Weights of a small self-supervised image encoder: 7.88M parameters, batches of 256.
Rows from expert 11 of block 5, named by matrix and row number. Rows with one number belong to one neuron. Each number is 500 + 40 x the weight over its row's rms, rounded and kept within 0 to 999. All counts start at 0. Numbers have three digits each. After the name is the row's rms in percent of the matrix's.
# up: expert up (model.blocks.5.mlp.up, 16x64x256), inputs 128-255
# down: expert down (model.blocks.5.mlp.down, 16x256x64, transposed), outputs 128-255
up.13 111:503564469591490504485544502437509551507496427486523459476530498514547599541522539502458419446504458417523446488419518446511497448528435511538499560543498492451465499440502504457486453501483563466516542502486488508499536463628419528463499512535540502484486530542441515482499531465528511487523554578506516470497541458512460488544440496474475551532535488508529494494498552508462461461506
up.14 104:478470435495507467504452523491518507553479466522451537486569426513460476458505466441532566519494467513502470451522499441524461467455471486495544432492462484557560517467470483545514433501561490526490581491477484432509564520475517555464519573564473500474535500494514540548499523577406595411548520538491540497499510476440465508544471525522542445472455531456552502473445551483394525525512
up.15 077:488517512574503482434487541541445516496537418492478523470537567535449470445543491506456566436541474447543483504495471469490465499463497526487489558466482463481512436484483565496499493548456575462549469436488411482551541544432506482547533434537475537443472475503497518516537436545555435447492563505458507518555495439497500491519474461489498462494516476419559502492506550495521542433532
up.16 062:533573544499494544462494498478497430562564512507491456399412511532513607590435546543477486545501510573484443453423545567478554558511420494406493513433442441535423520513503491478485511504554498524468483491506501504477564472459550460426530473501526533587521436483503502548461444502464510530516459490492532452494534474577448528499468500515499497551445418488458484473529479477477563485538
up.17 046:509547516510553416521482518521488514494466471451453424441519481528525545489515498492494520550470553529500477507478533529407524461492529484527432451486502476517463466465500479461517511468430407531524428482545515552509534474498512474535503454418487498482494473499545508487549449508499385461531522485492457487545501567489460550540484487490500476484454429542597487557488554413485529412513
up.18 105:517618562376561519477485487455476488517601468558475425452383470397561503481464581468467590485550520494524495471449452509502571504478452530530483508522435456498497476484426493514500499532500484539536499515490484566529485508520515427465485449538559482448495493519495427481473522545592520513441440545463508513553476503475486508435534487475457458481527512458428442501475513520545521477552
up.19 111:436429509492466457484493575486501445579473512528516530432489482478531567469521500502555477492511482503559431575548453476523457459477556522525457493469497453578488523457485547479488428500451460491504512409498489506517531554564544486500554542520509477527506509521534503436455512520456585430543539470423518520485561455524488449515448517498501483448506470425521531479521511520507480473499
up.20 094:524545465487489464517457563526478568441556503539470431476482500542567483544517514473571431537486476455481500541475481447511421517499476512569460494522441462537543490548462437558529539471511493470453506565524514446482562470565483507485519508558518525450498491383510523473528483455461550489488480535450498554454477488487517496461525527464495553562510504501535483479489455536474464457501
up.21 098:553548533536517534515454486531447520401431517428464551473527528523478487555442511531474474513477468468485597473592558475466555518519520479491533563410536476510532455499497522422526538542515574511481511484421471478404501516502451483531496475423469491440506523431514525468489495513508500484516446533497475469553534524561506474431510425443498467465437467585445454535547521506528565514496
up.22 042:509461523397492494474426569476471538514514499425406532459557432486475433580531502449528565498521441462507439553425516575450557535454509519488541416531540461500520495495500498507473462524474464502499517440491501475491523517436528437516523459530371487502540468546525560439607557488488507458522540552502474504572549482468574520502524487584536532526440434514527483506505523464496474487572
up.23 096:545419429478579462488565491435492450480538515535529535462493475527518520437482491466483490437506438570539489535528490520506522524518561603502461516509547502509476412514607499518569497551536454512583511494480498506496487569472551440496477533488507526439618521536536462422514576523469507483494476553503543432498460515495518457534506498492575545467519440547590521532512435466480526532531
up.24 097:496492486445524510465461550498469471493505497469575477398442567509556478463456510500523492476511535536452545582479517512503509540474568480529419477531557487548498426501542469501521489490501418483514348504460494545504512568447531449526571527456484544447446441491533460472520460527524551506462469429493531538432485546545492455517533562441522469442391439443499548492535470476516488493495
up.25 124:498520553520531470506549470521554520462512504376549454474477470570565561510426472500482514527483544517505529469531573522479432572482440520465515559478407482593533444504503522529446473460465500435475478554558532489445430538523429525483525467431530475541469545543554512489432464479454561492453498528535495520411516451502524498535557484455567519484533541494469449532540525565523478560454
up.26 117:494543506544461547462513482530491464534471535500520558450524577485456480433450507466453550520423468560454493438511520457477473542494507609524593472510443502511531482496441525438516526529501563452500509509435473539458422473493516500513466528544491534450554512431526551534555536498504530437572476510536481515600452548471452479531588528523505477562493504540506522527515503554532472501526
up.27 032:518538449473540529491530545462468512487443467504438497490546494552530471488461498453536510503467492520506462515505491480447519493420525567420498427436514499581501472580491480478487494523488466523506468486541509478487480422452538512501454479488528532491497453519517495501536537511444472495500442477457557511522490520460536484496506504494477578557564460490584382511423528470462525469572
up.28 090:480479464422468539456609464485548473619504550502507511495548537460467507473491470447508511482585539508531500496442605507527555488449493546430471467483506466509504562463445506427466438503570501507493500474455512546518513521504503530429534546486522456600567485473446565507525485516573531471478577484428470523479532541518564448461506459529454515477514526539435498488507551480490515566541
up.29 109:537504458510452543475505541503497540461488504510531515534464553498514508441557492518479519537454542502469536513458447519484527488510613475411508548578512525452492417533466497505537467496571542498404465538524470472522529551451430554516522598473469492489505488483532479445541412441487500507487501396454478590430519520444470522483491502481581516511491520480482429445417508399511494538548
up.30 094:507437512466507449516477505499546532475518526529521530533427457520492416493564498483502463460465526513527467477425465440579533483532465427506485494547470520461545556431526462524493481476504493464481539515479537552480511471530539495487552529489541541521508521483599488523536363536523424589483532429480511541461500529535455537475513513557523508429594531576572497457519437432532556522472
up.31 106:531492518558506471451489527534473498507449558532436532464483552526477512526429480467551574533513489555536477514503529521486462463499544517465589427429536430454536551631463506615503434488559501498483558460491529509514502481440520537557556478473460509519540522450460479504474561516352517453532512500481532506526522409448467482479454520505460469511483497506592478477426460479469484564568
up.32 104:503481521447414552477423518507473492496540481477470524534456475495524481417518411443503439483499500514521586501516425527512500489494536436500456471498442578479563560519539521517456396533548497496490463542497465507583568487552419525506553499551466563478460496568527485552528524548529528513499403471519589478542510539548521490542491435451481514504542440488503467532409484462558465500499
up.33 085:494525410478472465566468502543458511513462562484555459487517439420523528519587505468530489483420434533516472445489508527504493469511462472517466478465511525589446432435508510533479444493470481506491518478565507509493516549512472440400519469439521489546532494499443526468507521491504540426556498458483562452493437521538502470456482492490617475581430548470559454485520534530459489478489
up.34 113:430475513437558491555458425492478468578487533505523492516501481487551503496584481452527548489577492490452509561525470494475449537455422467472506486456449470538524461454539440448452486583497532534497488490557454531510453424539492483483458473447480478486454578500499480546492601499528498465504549537506450553597528538538530476538604449576455463527478492511473431496510541512521466459392
up.35 098:542571524500458498529450494468589516450468509514488521514549501492467457509501474505505479512495515491485522472475519502482480469442522528452580546523464518516481567453501458492501539467460556531477427459461435549457519408545455438513475464460512486556533465420535536515543569549577489626522478514572465486535488441439505518482557524462448412530520537534500462506513551515468443433502
up.36 111:467484412487569557519489527536518467484503543488487472467552505489478560513544465459438510420547488462490508605497480449538518541489533476488450420480487494543517436422542447417460478554534522430485540550496444540540488500493512517469561463469490503491495568530487540637498552514476484503470488489444540510490485519519514527522529490485473498567501541459438477486539428514536504493445
up.37 088:533567456496538406508443470481539504477510515555507513459480498521505444503552517528495498500555447486517472517439549438491495459483482525494500472431507489502526533521496510530442477520523547472514448552495520575467506490461527505444461443551488487611470569493490485491510468494470523505524460483459452544583567422502544528551518548550467442535500504529484488483526559495472546434557
down.13 109:490482470457546491601556549383537455447483482504448509506443536522558528529550514486506527469528530449531460491526469525545520524533445479553434578512488456513491520468504535478412455544536447484544531487506540473460457511513419467518484500495525525479506566478542448499515514483531443484488525515580459469504516440531528541636520557440521570554492520446526497446599514477476483518452
down.14 080:534534534454438514504511541577496524447548444469568505603462487494529472535430510550507418636487608487467503457482512519513505510494503592457495469432521533407524591497519533552455430457485547479481432498520538540538473466508518507514456451443478454518473578491506525543502486506520472504490537552471523520475490457441525574453443528528480489524498474554543461500450428515504456511471
down.15 054:495468525577522429425490486522508496508499488499491545535557457539569482531500507539512516527494454548478511535504549507491584507512466406496512390560489476475534484451533479531428556472460486529498544447493525478462498524500486554535506516461423593525500486492492527505472467503402440534504557516455553447517487539421537530489471554429498531535489537512515401471539487542492452534504
down.16 039:446481551489455513517497545534537461464485474513505543540521495497498461556497503487486497464492531556509508517528442491489520489500441496580505492525506511440491491450556491401529476484530512544531458503445507497540501446599483467533491533537566456514565550436457551520544556467525523504505566522510496479557562517487481487560500443493477516426568419426436534478515486561521481487411
down.17 055:433548506452472484569489489489545501542620564497546513563401452514567438495510469403519512534503500449536503532424413526537507488459451505518489557525529510564497489483487547569451505484466529494517532524494476424453499554576460477469505438448521546481482605509552500516486504550456489531514511559510436494488483463503483506444506515547460421443473498548573484503491561456483510580486
down.18 107:543492514451474545549530568456538552524478468515466491489474558516464415458534561424439529479480500559549518520398434502486464475459560554416375493541438511476446483428508574497551462488480483509463508490491472504548516475534501487530453443547470482425459498487490511479469478520501553473569494552385442506426499535423570475532465496487459479508489468505529413524520500524555531479469
down.19 084:552537480480504529495514496554441526501542524514526507524433483501466489491527531532521508501497574443512529458464475550496490554514475526451493556592487496409496513454556517548525417505495515526499529530463482504505444463484516551447475541538461539502468513507544469545486410440489497483459519479466532563486521516493462516494435576539509505506468478467542438496530472479481519553467
down.20 091:507522547500492545505566435443461493517482514456465462523468556481517493466456492527444544497494511557448421548465480518483508513524509543517460463516539550476450534477466571545487518460436531549528495500514508512475495558446583504524493464489439428421533588558515484562497577525528553476474512593522502469462509541526473508454396496509501450461515513504456531468484519572588510465518
down.21 103:456506504517526452419504499527482501499506470524471454486503480470486479508554495433542476469554474532481541511550513494522546470511500545439451421550509497466570513459559518452511579495426438385482569536486462588558508458555489519452478499562446469566531455492481481457491553559570473500535511493480473571523485480529508465528549506578466440512542480485460548498482473478425453549521
down.22 027:519558506483475499514621464540512530525581506486430488513470502496536530505468444496528483465514505513605484409493463480525449577485532521485555515502463476552444515562472526517536523538458487441378440555554502514477514570479524480490498499540500487547432451552496503522463475522489480392466515490550463471489468529528566450497493554479521473534607454527419457451518437543528527537459
down.23 092:484532489527434540537502546556445448545496484518547422507563500476507412452461509480507468488478453459517461504544515520505482525470446508573491541501486461542490458497461506508547500510517505540596528448473447485467593506478482450504503543549560566523453458491483446497510486535502489569518484507538559406501411580441556491467494503534508525516522574432519481603539493515492514437521
down.24 104:499451520570481558520541419520486561494521503555500514526526511507484488444464470496436516509510543466516477423447522430497467541470431435539559572524428439491517504497472527569543564532474523573526569502511531430502542439571487475455502486548510570512510468506474478445496563398536469483550478493473476488470456432526403584535498531555608549476530501543547538509458480466530477567475
down.25 116:583540508464506462519496491452505477558484450545508446551521554490534479496534481513577582468537483525509530555457432601549480461439522542488528520593530439471446472469536495507517470468454484528429390461507447544473486474530468482490560485501511492425463492476448464490488463485508446536546479557486527506525461452513522476513472562475449470453517458490536505494517489490428539488461
down.26 116:471544501501478520532410479509524516459495552480486515469532469439554470464441544569513485437509536497466512503484598542482558503496464504495554520394515434562444491578551456522555454526439557499542475449504508525468600499554558426457514542525516508486499459502516510443465506496519475503533501480476543402551508507480458484421455536503547495529544452497513508505467433507551523443478
down.27 030:494509528528458493556455574449465546549484515520545519422456520447458529548520453479545483521439525526562482481467433532425472479404566554517448453484530535589490443480509520534501537492506472481386465475500521458514509538513563494427538523514421536450541481517557506493552509512534448483540466531488516523532393455448606494499475502501538497456447482493433441532535484494490508489515
down.28 073:444506428530546554550425425591453457509568405501548524471507523596527434541420506525530469444516495438515442538497466509540466553512531462535501482503514464572450502510534484495480524451522467462522517553478573489532466492505559533540551548582492469453489485459554579530515460546502532525554472526533496475520530425528520544512487516560520486494521480506407510530488492472513439506494
down.29 124:512459502514500512500520466547507541578497496514517555477526533464482540453482497542485602567567516446480477560467597485514497452512581468473454513458553482432512448440493421532507470564455463595495499480470477434533522538419474485505511492393431497491494432519474496464477409492504459513494509366513477504530527548539499498510512520572508534431450402527502482515474525434559453552503
down.30 104:512499479574539507469482505496488537537466455554453537417505557504470530508468536499497497498474571488473516552580575445453501493545501510571474529475571504540541457543511500588502554519452523602562518493488504504485429474460480478477515470523492471511510517456548491495504542532486501478443535495516438494512519491485550489443507472546482483493427459412496516512406517543550500462544
down.31 081:434435406510487491518448498509467529510516531526541558564498521499502499537535470532450545615475539559546466457437464474542510427531519422478484436451464554516490554461451562519451548493460528507510487466544489447502507465446472568492537519475540450531511466552507455539461491493441510479534499496480490500471495538485478499443535491499491490439443560513542489434508523556446569557486
down.32 102:524505488526572559502484436458543414504467467531521520431505483497505494495483502456519481518494496486473449532548472536480494485533426462526510543494538520461426484507523514560460565499508450546602560509554478455477572476460451449584417462519526470491526542506551460479544438550472556491497591582518488499553525495554544509538526514547604476474486449468551503467549521481565468444515
down.33 078:490506486522537531525450491507505434521464458572480458482556478475440467439538445407491506535483448500559468527517496522504596504518434536461512512467414472503542516509475506460477483453546471527472508494462526523498489487517434467542451545499595507518467604527457609539470497481471482491573505563525476503509452469467553563558495517481496465499531478546502494521524534550465509487473
down.34 111:545562447544485461509443525502447518468506484523537506514517536465504565470415509540524442506442508519508497454469508499547571505517504545481459482478494480470546522460511475472556566483535450495494545485436487490408488573524446550474543455458446513579503459450453481455435412479426463494542412494523547522443477465535535514505434528394562561574552535529579443508491528537492557545484
down.35 104:417456455545510450491447509521426501496620489437440506462495479541511490451475484484480497438453490571496537545552533446497469487481515458480477471461525532552525476524495515484517523455540532449496581502514619447561416547434602546542492562484504467443507493535554531502489466529501513472481507514504463481544490559524476473512530446520505503495465434472466541554498504480536515522435
down.36 121:469492537455528463545462473538486508493462502489504497533506472483557506530563510552555462512495556445485494567505505559542504550570485431503457527548500534480448457440590455502475518571459476564541470461549460529485471556571501541517514494560554425490436474467496445456483489489507477489498526520433498517499495513479465494528477456506518483480490546473481473540527496460535446484434
down.37 098:523469480508446620478514524463568535436498525504564474546529484501523426403538520495462446480477517518445489423590497517449439462488544452444527490508536589504506453528441499539546488466470497408526434525450526417457520524477508508518481535480548514522563469472471517499563569515493487449514554536470471442545472478499498471477516516550510519477490554511511512471532463452527473488529