Rows from block 4, named by matrix and row number. Rows with one number belong to one neuron. Each number is 500 + 25 x the weight over its row's rms, rounded and kept within 0 to 999. All counts start at 0. Numbers have three digits each. After the name is the row's rms in percent of the matrix's.
# fc1: MLP up (model.blocks.4.mlp.fc1.weight, 1024x256), inputs 172-255
# fc2: MLP down (model.blocks.4.mlp.fc2.weight, 256x1024, transposed), outputs 172-255
fc1.408 110:507501493509465527532498514504454527505500488526539480466502515452535476467514491517503499487485463473526520494473491498448506532514481500497549489473474517500492493527538478454499473505565515520514560530498506521520464492511528446509538490496463528449
fc2.408 133:519486513506456516488509510549492474515523536528503457469464525490526498529464499486539505533529528459537479485478504542501490497484488493488511507519520479518487505537499478443529497483534497509512488466458486495483450503499490485481480530494548511473
fc1.409 098:548549512477514502515534572457468483485474499497464512442479463502528512507554517508477526526509522531502477488519504515505494512493496515518501545480460487498479513487508513495481493506522496502506506524511468468519546520530451541515496480466525523533
fc2.409 104:517463482495494497490460429540479507497487475467542508528546469505510494464527488518561476520515474468530488528458521486510482505525502517469486497494511500483491473520521496479518498509497486460506515510501526535446486477497532472508465513502467473503
fc1.410 109:508547481494495516514485519485479492484508488520509513484511532499457495487527520502491482546503477499455489472470513498474528506515503464502454447474481517492540513498499518478503487480507464470498489493498491524522502499483503504461477521479523513498
fc2.410 112:454529545505542447496488478480456508498502496503527477515498556443550510496517514519524482488506487516521486527495423500468487504517494490513519491538475536510527493485479486511514497492485464532521533501494505505477488440503466500470522534509491497538
fc1.411 089:543487484501503508507513462514486479492481502497504503510534522506513519465490462515476540546491490506492516462496482503484500488513500489480499531484496510516495437472450544491463519459486507500489480497512464550477504491494496485505490474456491536507
fc2.411 102:506497500495508475485502501498509496501438523525500488494485500477534532541491508491564522479537497491469512522457537515497530481530519560502512475521470516524466557504519539484478496507525549507486519494528472517523495517529438494475511515516530493498
fc1.412 100:510498507488513473471468521552488487480546524516535517483451532462455521474495484529496467517512506548491486517516480505533560514505477501527470460498461536471511464518469497490484475563518503530481529517483474510546489488517434505533532534491523495456
fc2.412 100:470527502549489502504494457473518478541513493469460515524531505526520485503497482488548500488510485533471552472462503501476453467489543476483518521509502463515460519508536517487530478482478528478503527477483545509494490526520522502455486464490468534504
fc1.413 099:455522516522487493508531520467463515495486498512523512493485496481536495523468480518514430544495511503528496516508534511514468519463547524488515497468465493510450526451521488513508493498456525451508485503535525492497513553529480512486459493493485499546
fc2.413 087:488496478531466506485469513525539484494510523468493440537512508499474529454495517522497495512485519510482503504479475519531470499507479483519498511514454489494507517482466518491449541478523491508533505467475461514474472502495501529475502474546461504480
fc1.414 092:548488504499480507509488490512517460502484498517493495482522462505514499496538485494452481511457556541457478511477478464477522484512478528495527544562482472507496491523516477468493531453441550508509502497469518506505471505455487494500492481458475508511
fc2.414 104:497525508521500521515515492491521543508432475490502537480478475524466544523524515510492469510458488444482465500491446529543490547482504534476460505535484524469493472516503538511553501535505514499531521503500513520467503500476476489486482513501548511482
fc1.415 096:529531512480443478460528492557496475511498487482508477535485513515474515511523507491481493516505441487483497526526524465498501512498496505524475502468515525557490518480488526515537502486493487501522543500486513542485445486462478491455473482525503503511
fc2.415 089:486470519501572526538473526490513522512497482483514492437533494512555509482505500497540532476456487564549499508484491490478478457496515505503477480468521529455489482518483448476460521536486466522464474505505492490534508495550476485517487503438477480462
fc1.416 098:480481505555484493504535478479483524497476515493545503508478474462541525538491475537472476520500488483507484483473505505477524512517455526516479519499489505494515481537457527499478529511522510502521517517533485548478489532464470472533462512478462471453
fc2.416 103:490501476489474547509491551475506498486525540482528566480510497484477492550491493447512569458485494498517542504540465491511521505485535505522481485488459506504488514521500511538475520500465499506501527465503527466471526516476476553488537502524494499526
fc1.417 110:475486525505483488479496484513519527515538551551511467508503496523525441498522555517502485501500497499464504477464498543562488517495489517497487511490478504490523441484495502505507487482479500539449510487473489507474500501506513513546529475491524516477
fc2.417 106:473475507479504483486508488498564455469520478486504514508473510530524473520496537468527509526512473507487504556474473495525490466543520505460532471512550443519495519516474465504487496471525483499463460495492485516474540520488479545499533528459472483475
fc1.418 108:480474548520539527510470502490504456520502487491484529535530520466490507523483509516451520480478466509561567495496500500468514505511523493534492498510465534528501492515510463476474499481518492526468549520500466456536523466506523488478506492487509548555
fc2.418 088:500489499496477514477515480471499507490537550511506484436469486559497488507519475523518508503514506504475499543510498526526484493492459491548533478475509454490496494432542494467513509553489475516501471473559494490475499513439513459509509496487462495506
fc1.419 108:506570465494483491510519505509489510509483445490516518486502506513514504523514477519467483505469508494541520497507501469528499502537510454490495506477509449470509515511484482497505517524497520558537545549491496500475505471505488505492545491539506501518
fc2.419 122:521520500488493515500502507530518493497509486559516499467515493513525459562514514490523525479499525474470508513518509530479472526490480453452477549484471495515493503513518529535472512498542537492550482495517537470520496554500476493477538483474535510511
fc1.420 099:545459552501491491478503450501541511495505489472479470496486508486504507503501492509545554495482495508515468506484496534515562487535525488455489485492521517498501518476503448517517481537508477505502480449499507545509472524549497485507486513516502557529
fc2.420 107:502546505482522488503534519517504507554492469532478490499487458476491462448510472481473502481504509505473490493485479491435536527501499491502513513496493516503494532505518520473565488450455474488467507527481485473475506517482491507547498453529479499428
fc1.421 100:472487475530485439515505527485499522490487459484510521551538511497511533547502519537515501506483499515473486512573510507479518530522496493523496489477505513492558528533487500530471480469510490480504471515494520512482503527452517449482528541509525489537
fc2.421 079:539450513490490515522511512503495452465525497509490514488582518530477518493504488499480482467522482526523477506509479491546483542510511513490537495507514508485462511540512501493552489547493496541487480531460478470456470519490484519560457505532488542487
fc1.422 100:480468438441428543537490529451512445507508490501503476519510487530512461505551504526515488511525513489520507522500536514496501493501486520529461520509538519501510479519524517495471494486548503470484498514540497490489530511501496461490521502486513496483
fc2.422 096:498506534493530483437506493544520534514469514462528483507470509478498528484480510488516499475480510528479465492503475492481507500547556495529584442462484508497486504515482474503479563542488485492521488474459493539512515484517493528524511467531487518499
fc1.423 090:473505509463513532494463512502492489551509462534430481502518527500498516494545513489506509515481487521520486491499511518452538534525459486525543482504456482485533544503508536490518498523497488545512520538479444477514497483465517545518497514493517521494
fc2.423 083:496516532542460477539498475486517528501505499505517478502479487454513481502516493505528500463532511495450495459473504474488534486478505504509541519512519524529451506526494467527506501482467549504538514510456522480537506476516512500528528477510478517492
fc1.424 094:457483497511492553514461503469503477455518476482495552482517515511554503499493472495488465480516491524504460505497523542488526514470450506472530513524522533472487528491532501502484537480520505490486538543478485481472478448500492500475471498496491493539
fc2.424 105:510551476489517486502540521505486493499477506544506515493490535510456492529501557483484552487491483499469514551497461476519501500532504463514466440544492502504471494532487457527505453521482503499465480498514512489513529540485526475484542469510512539482
fc1.425 111:480521501478524536487516480540458485517504471485506496484479489514477466481515541482537488485471513483504547543500467504535493475505486491516453511515484508507538509496492492514483502513485509529471498485539474502514499460515523496492504507458477499510
fc2.425 101:504463465504526524484529467530488520471503549541469488479501476510498525489489536494517492501514583485457461498526484479505502495485479517499504460501507518488465493510500557525479471531512499532476460463525462469500526516473519525499491486473482494459
fc1.426 093:453489474531486494490489494492497485488479479489501510456518490493534487472440465507506476504493508546498542473512543510478489477480546489496534485467432483539483517472492482524502458484461495539467486536540468551520450487541532479492494473502528470484
fc2.426 101:493510470506464518476469468470551527490487476455487476504480501500512529519513529503460512505487514484559494557479470482492489524509482563541502489504548493494506473512478505468476522538529475486501455474530490492496532476492476534526543497481502454568
fc1.427 111:471485486506485521505535532519476476509494515498496479483537474501547506541514497508489495530485475487502508491495501503507499511469490521521548510535472447460456507475518507538512488489524501485528447537506475528475493481493503450514521555489506540463
fc2.427 118:532504503503551514508482479446503530505490477518449498551505551495430492472514482478497524470469494542516502507522509482536498503502510487512440518451518522506519495485540499506512495478478508502472535507484483512485504519487545548490483442489498518536
fc1.428 090:501481455507498505465498517478482495493507520496484514475516492485473462506487496507510506457487524510490486538523549491476477534521479499527497550501491460478525520519542529474499466459489485492475447500521508495495465505505481486534531518530469519523
fc2.428 095:475522506475466510476469496524508518521510526479499504514483513488494486511502493446496499551532497506547515492533468509515499453474472520496528484538532494475497490532501507471535509453480496463502501504494450460535556542494507457488523515461541494465
fc1.429 102:504517507477490498544512525482549466546504521498568513531488474508479483493489492530481480514493518498521493507544517471534514493496464464477540505519517461533511495478494479496439511501552498479510490529470471478500541540532500526487481456507547513480
fc2.429 092:487489492513473493455487509522508512485477453491501503506466509486543474496491517464476491458468494523565500483499451483549511483489524501535466509511476515528505479468515498536508512525469461538481513490526476529494474468490517490475524515505481496533
fc1.430 101:502492502521504504482543504516481499496515517555499510491477476531534482521489514520500515483537429487480497507469514509536514465501512488478492520436472450495534482509485460489458489498497462534447483511472481517490525454519505507516504481522491523534
fc2.430 079:475520509490460469498491496474491517475532523542505480497512490479471488478518513502491450480490512518494489496501521493560530510509477544491474464540537466505527536494526484533471507544501581480530497514472455479484497560502516540534496547483478508527
fc1.431 111:552520506484495502556488518539497483527516491507540485491515488522524525515501526487489526463546485505488463508501514462444484524492454482512491525529494491458493451491460535468497540560465517494557480533524469491467514506532467496494501487548494521506
fc2.431 117:486497521468502509482504512496519498473529517503516463506559516504513535535525499487509507465506534511516506511446514481475509541514469535494530530526492455434533491493468463490495455540510524518488528491541497483496471512526478550522504488512493485513
fc1.433 098:533473481495483531516483487526484508507512520495508478509530500493498535508465519475506502495489464496488502496501519473532502531460534473524457531501494514471504494474458527487474539457481475523506496489515531503503467486480496487486491512479536541544
fc2.433 093:509433509508543500515505464503510519504485539555542542514504518468503497534468485519493551494459467494508506503545479497439522472500464505492499499523521475469494475468479484481494532443490499533464508493466513508460548487501527534500470496519527513459
fc1.434 115:479457512493533482497487444501525516463510486556510492494502483503467478507514520561512460457520484493501495485470507494524486492451512480512528478491490495533460485462466506517471513516480549513441511529501477495527479549489534469492487506445513522471
fc2.434 105:521552457508510521521484469521509490529542490514501460509466487529459531478499545493476523498529484505543526507461489513529501555533477515536525510538503479476505517427445469482537489509482498493513476489500477455507521533484499505528505476518496549490
fc1.435 098:516537516514487529459509507470468495478506503497530456481465498491520500482479528486475492476474518523473542445528553533494531531483520523493488458494480495510501480498539500509485487486514499563482485493542560528527479478480450497504478489497511482498
fc2.435 099:515495487497530457498502490493514485505528474511487514515564548475536490516533456512526492492512519477521463524538496474454501484480519504504514539482512517452497496481498499496518511514470532493512479500477495524530517469536512510524549518474556445461
fc1.436 115:512496479491506499485456551512514543491515457491506498509494513518521505504460457528501438482494498476486556530528508468526492528528464455504492512481486534526488525482503521524535569499520506474532531538487497514507482518517510501471493498489521505543
fc2.436 088:479506479505507502503478472518485498531536537469510507488534455499491497491545491463533522497508521505522524500465477484473534478478471497509462509490496483440523487524498437499454481480483510529540494543510504478513503525503467519509530476491487499493
fc1.437 096:536494508479521529522463461512534498527533497442447483544513486474493483485530516465488493504495506474489510503461506500485545549570501496469473477438513526490504522486542489487505511483488506512468494533536503485529477513494511481523516479501457451485
fc2.437 099:503540472514499495475519506515500471491460504501521455522483489501469507504492516480515522421458464458528490523510508523489485508531481481442460516498508483538492532503481512461488459449492489488482532515509471542556520524543518494504517467534466478491
fc1.438 093:499472504541507542494492468569512475514497521541483514512513490455478472501509453494506562492461512500477465496449491477497520497495471494517456493503472512509533510502493479523528476522519505498486514534504478483490547562484527516560529543502526529488
fc2.438 097:530470499446502526486476547452434531497528438522482486499486521522521489484529522541503520528546565466546499477506476498528506551522472500484524453455518508502525534501554524485484517482513467461474492468496533493492495520485475523487499482484514499502
fc1.440 096:480516477525516476503490512518457552513549504475460507514524519482466496510513529493534490490494476484496492541482491464507507447492467540505491532549486514525464546518525491523466485493472504466511494567468471485505472546489450455497468528491516481517
fc2.440 084:526501486537521481500504530501500542503505482568505503481515466466459472504530543483506472505485487510529499458493515519457474509522511498518516473461529497493512535526517467485482486488478478526536512498505505522485497502484520539506471505519520462527
fc1.441 110:503513476524535495526484528495523459482546478542501522511519477484503544517528465493526537482473514506480524519449479523491465492494456524498469525480428516510476512532506525465533544513494460461507482529464527519486486486478543485504489462507533466517
fc2.441 090:490466497498528488535490502504532523510492479473526495501533537463487500535515531495491547543491463495473430542488526526453482459537513482503527504497530541545488473504539482474432473478487486522515534470529502488459502520496490504540529474514532476515
fc1.442 101:484540470510503511482502525495528507522498511512511470469472505466486473470539512501476490472450490494505506459506508509526558460484513511514508550507527497523552482523496502462497509510520489528481490534518515500436494493514513492501495425502480521551
fc2.442 082:539476495500467481516497474466499485522513485501497511515556500496482507496499477473503502518550456520486496531475502465507480489515439465499507486495486538526451491468503488536482525517527449476487493476465461497547537514475471516468467556495496495488
fc1.443 094:529538520512480508506517458520489503484458487536519506507525507507531454451533511480527482544477455468516518521477468467519508526481530517522535525483468474514511490520505494474504528512492435466485525520468486493479499520531534484496473489490460536507
fc2.443 084:474471509472516480506525489511481543541483534486486489513533538487489511520485460507495494517511495524502454511478496526524496485512475513519483533533519500489504534520490412499471489564493510549516513480502490498551558512473510530482529514568523500515
fc1.444 090:541478459466456503484472499494492487493456506493497498497483515494509526495485476504491523536487484498539554508453502498529493504519533500477559516519516488542529502466542510500475537451486529490494485502541519542475473478494498452530525483482494529495
fc2.444 100:496534531499507444428511497505511454487516464476482494493526518454514510512513504502485474489480500487532434485473497465544505512486539549557507513507451514507458497515481485488495460515480501542502472470513503488498488499539542493512540513543497534495
fc1.445 094:528544524492456506500523449526462486531495548527500479465511491458499477493530478463538459504476474497524489486521498490504529508493497509477468505479511529499452560542512505459505522494497541501501510474490488492507497537505443527513492526541479469511
fc2.445 119:443517489556504495491480467497484459499489523473456517516454498466486492544473547508449502499540515533490504475496506503516485475497492504517492506498446486449528493529520519535497516526490457498511490527538520477507452492461521450497475500481528502551
fc1.446 102:510476534480450490536503489483498544486508507471538523520484500488464562530528510495454509485480495474506480471486511471485513509507510509533492493511513500482504502481468489506487504491535511496502484508509525518493488549516497544465452514495447524448
fc2.446 120:501505478507484511493502524520476498504477526495506502492508483508513469472482437489517551503510460511500511514530509523502491522481476487512508450480498557471482485493512524527516518477525449515525497489502523513465513438493480487505477518473519519481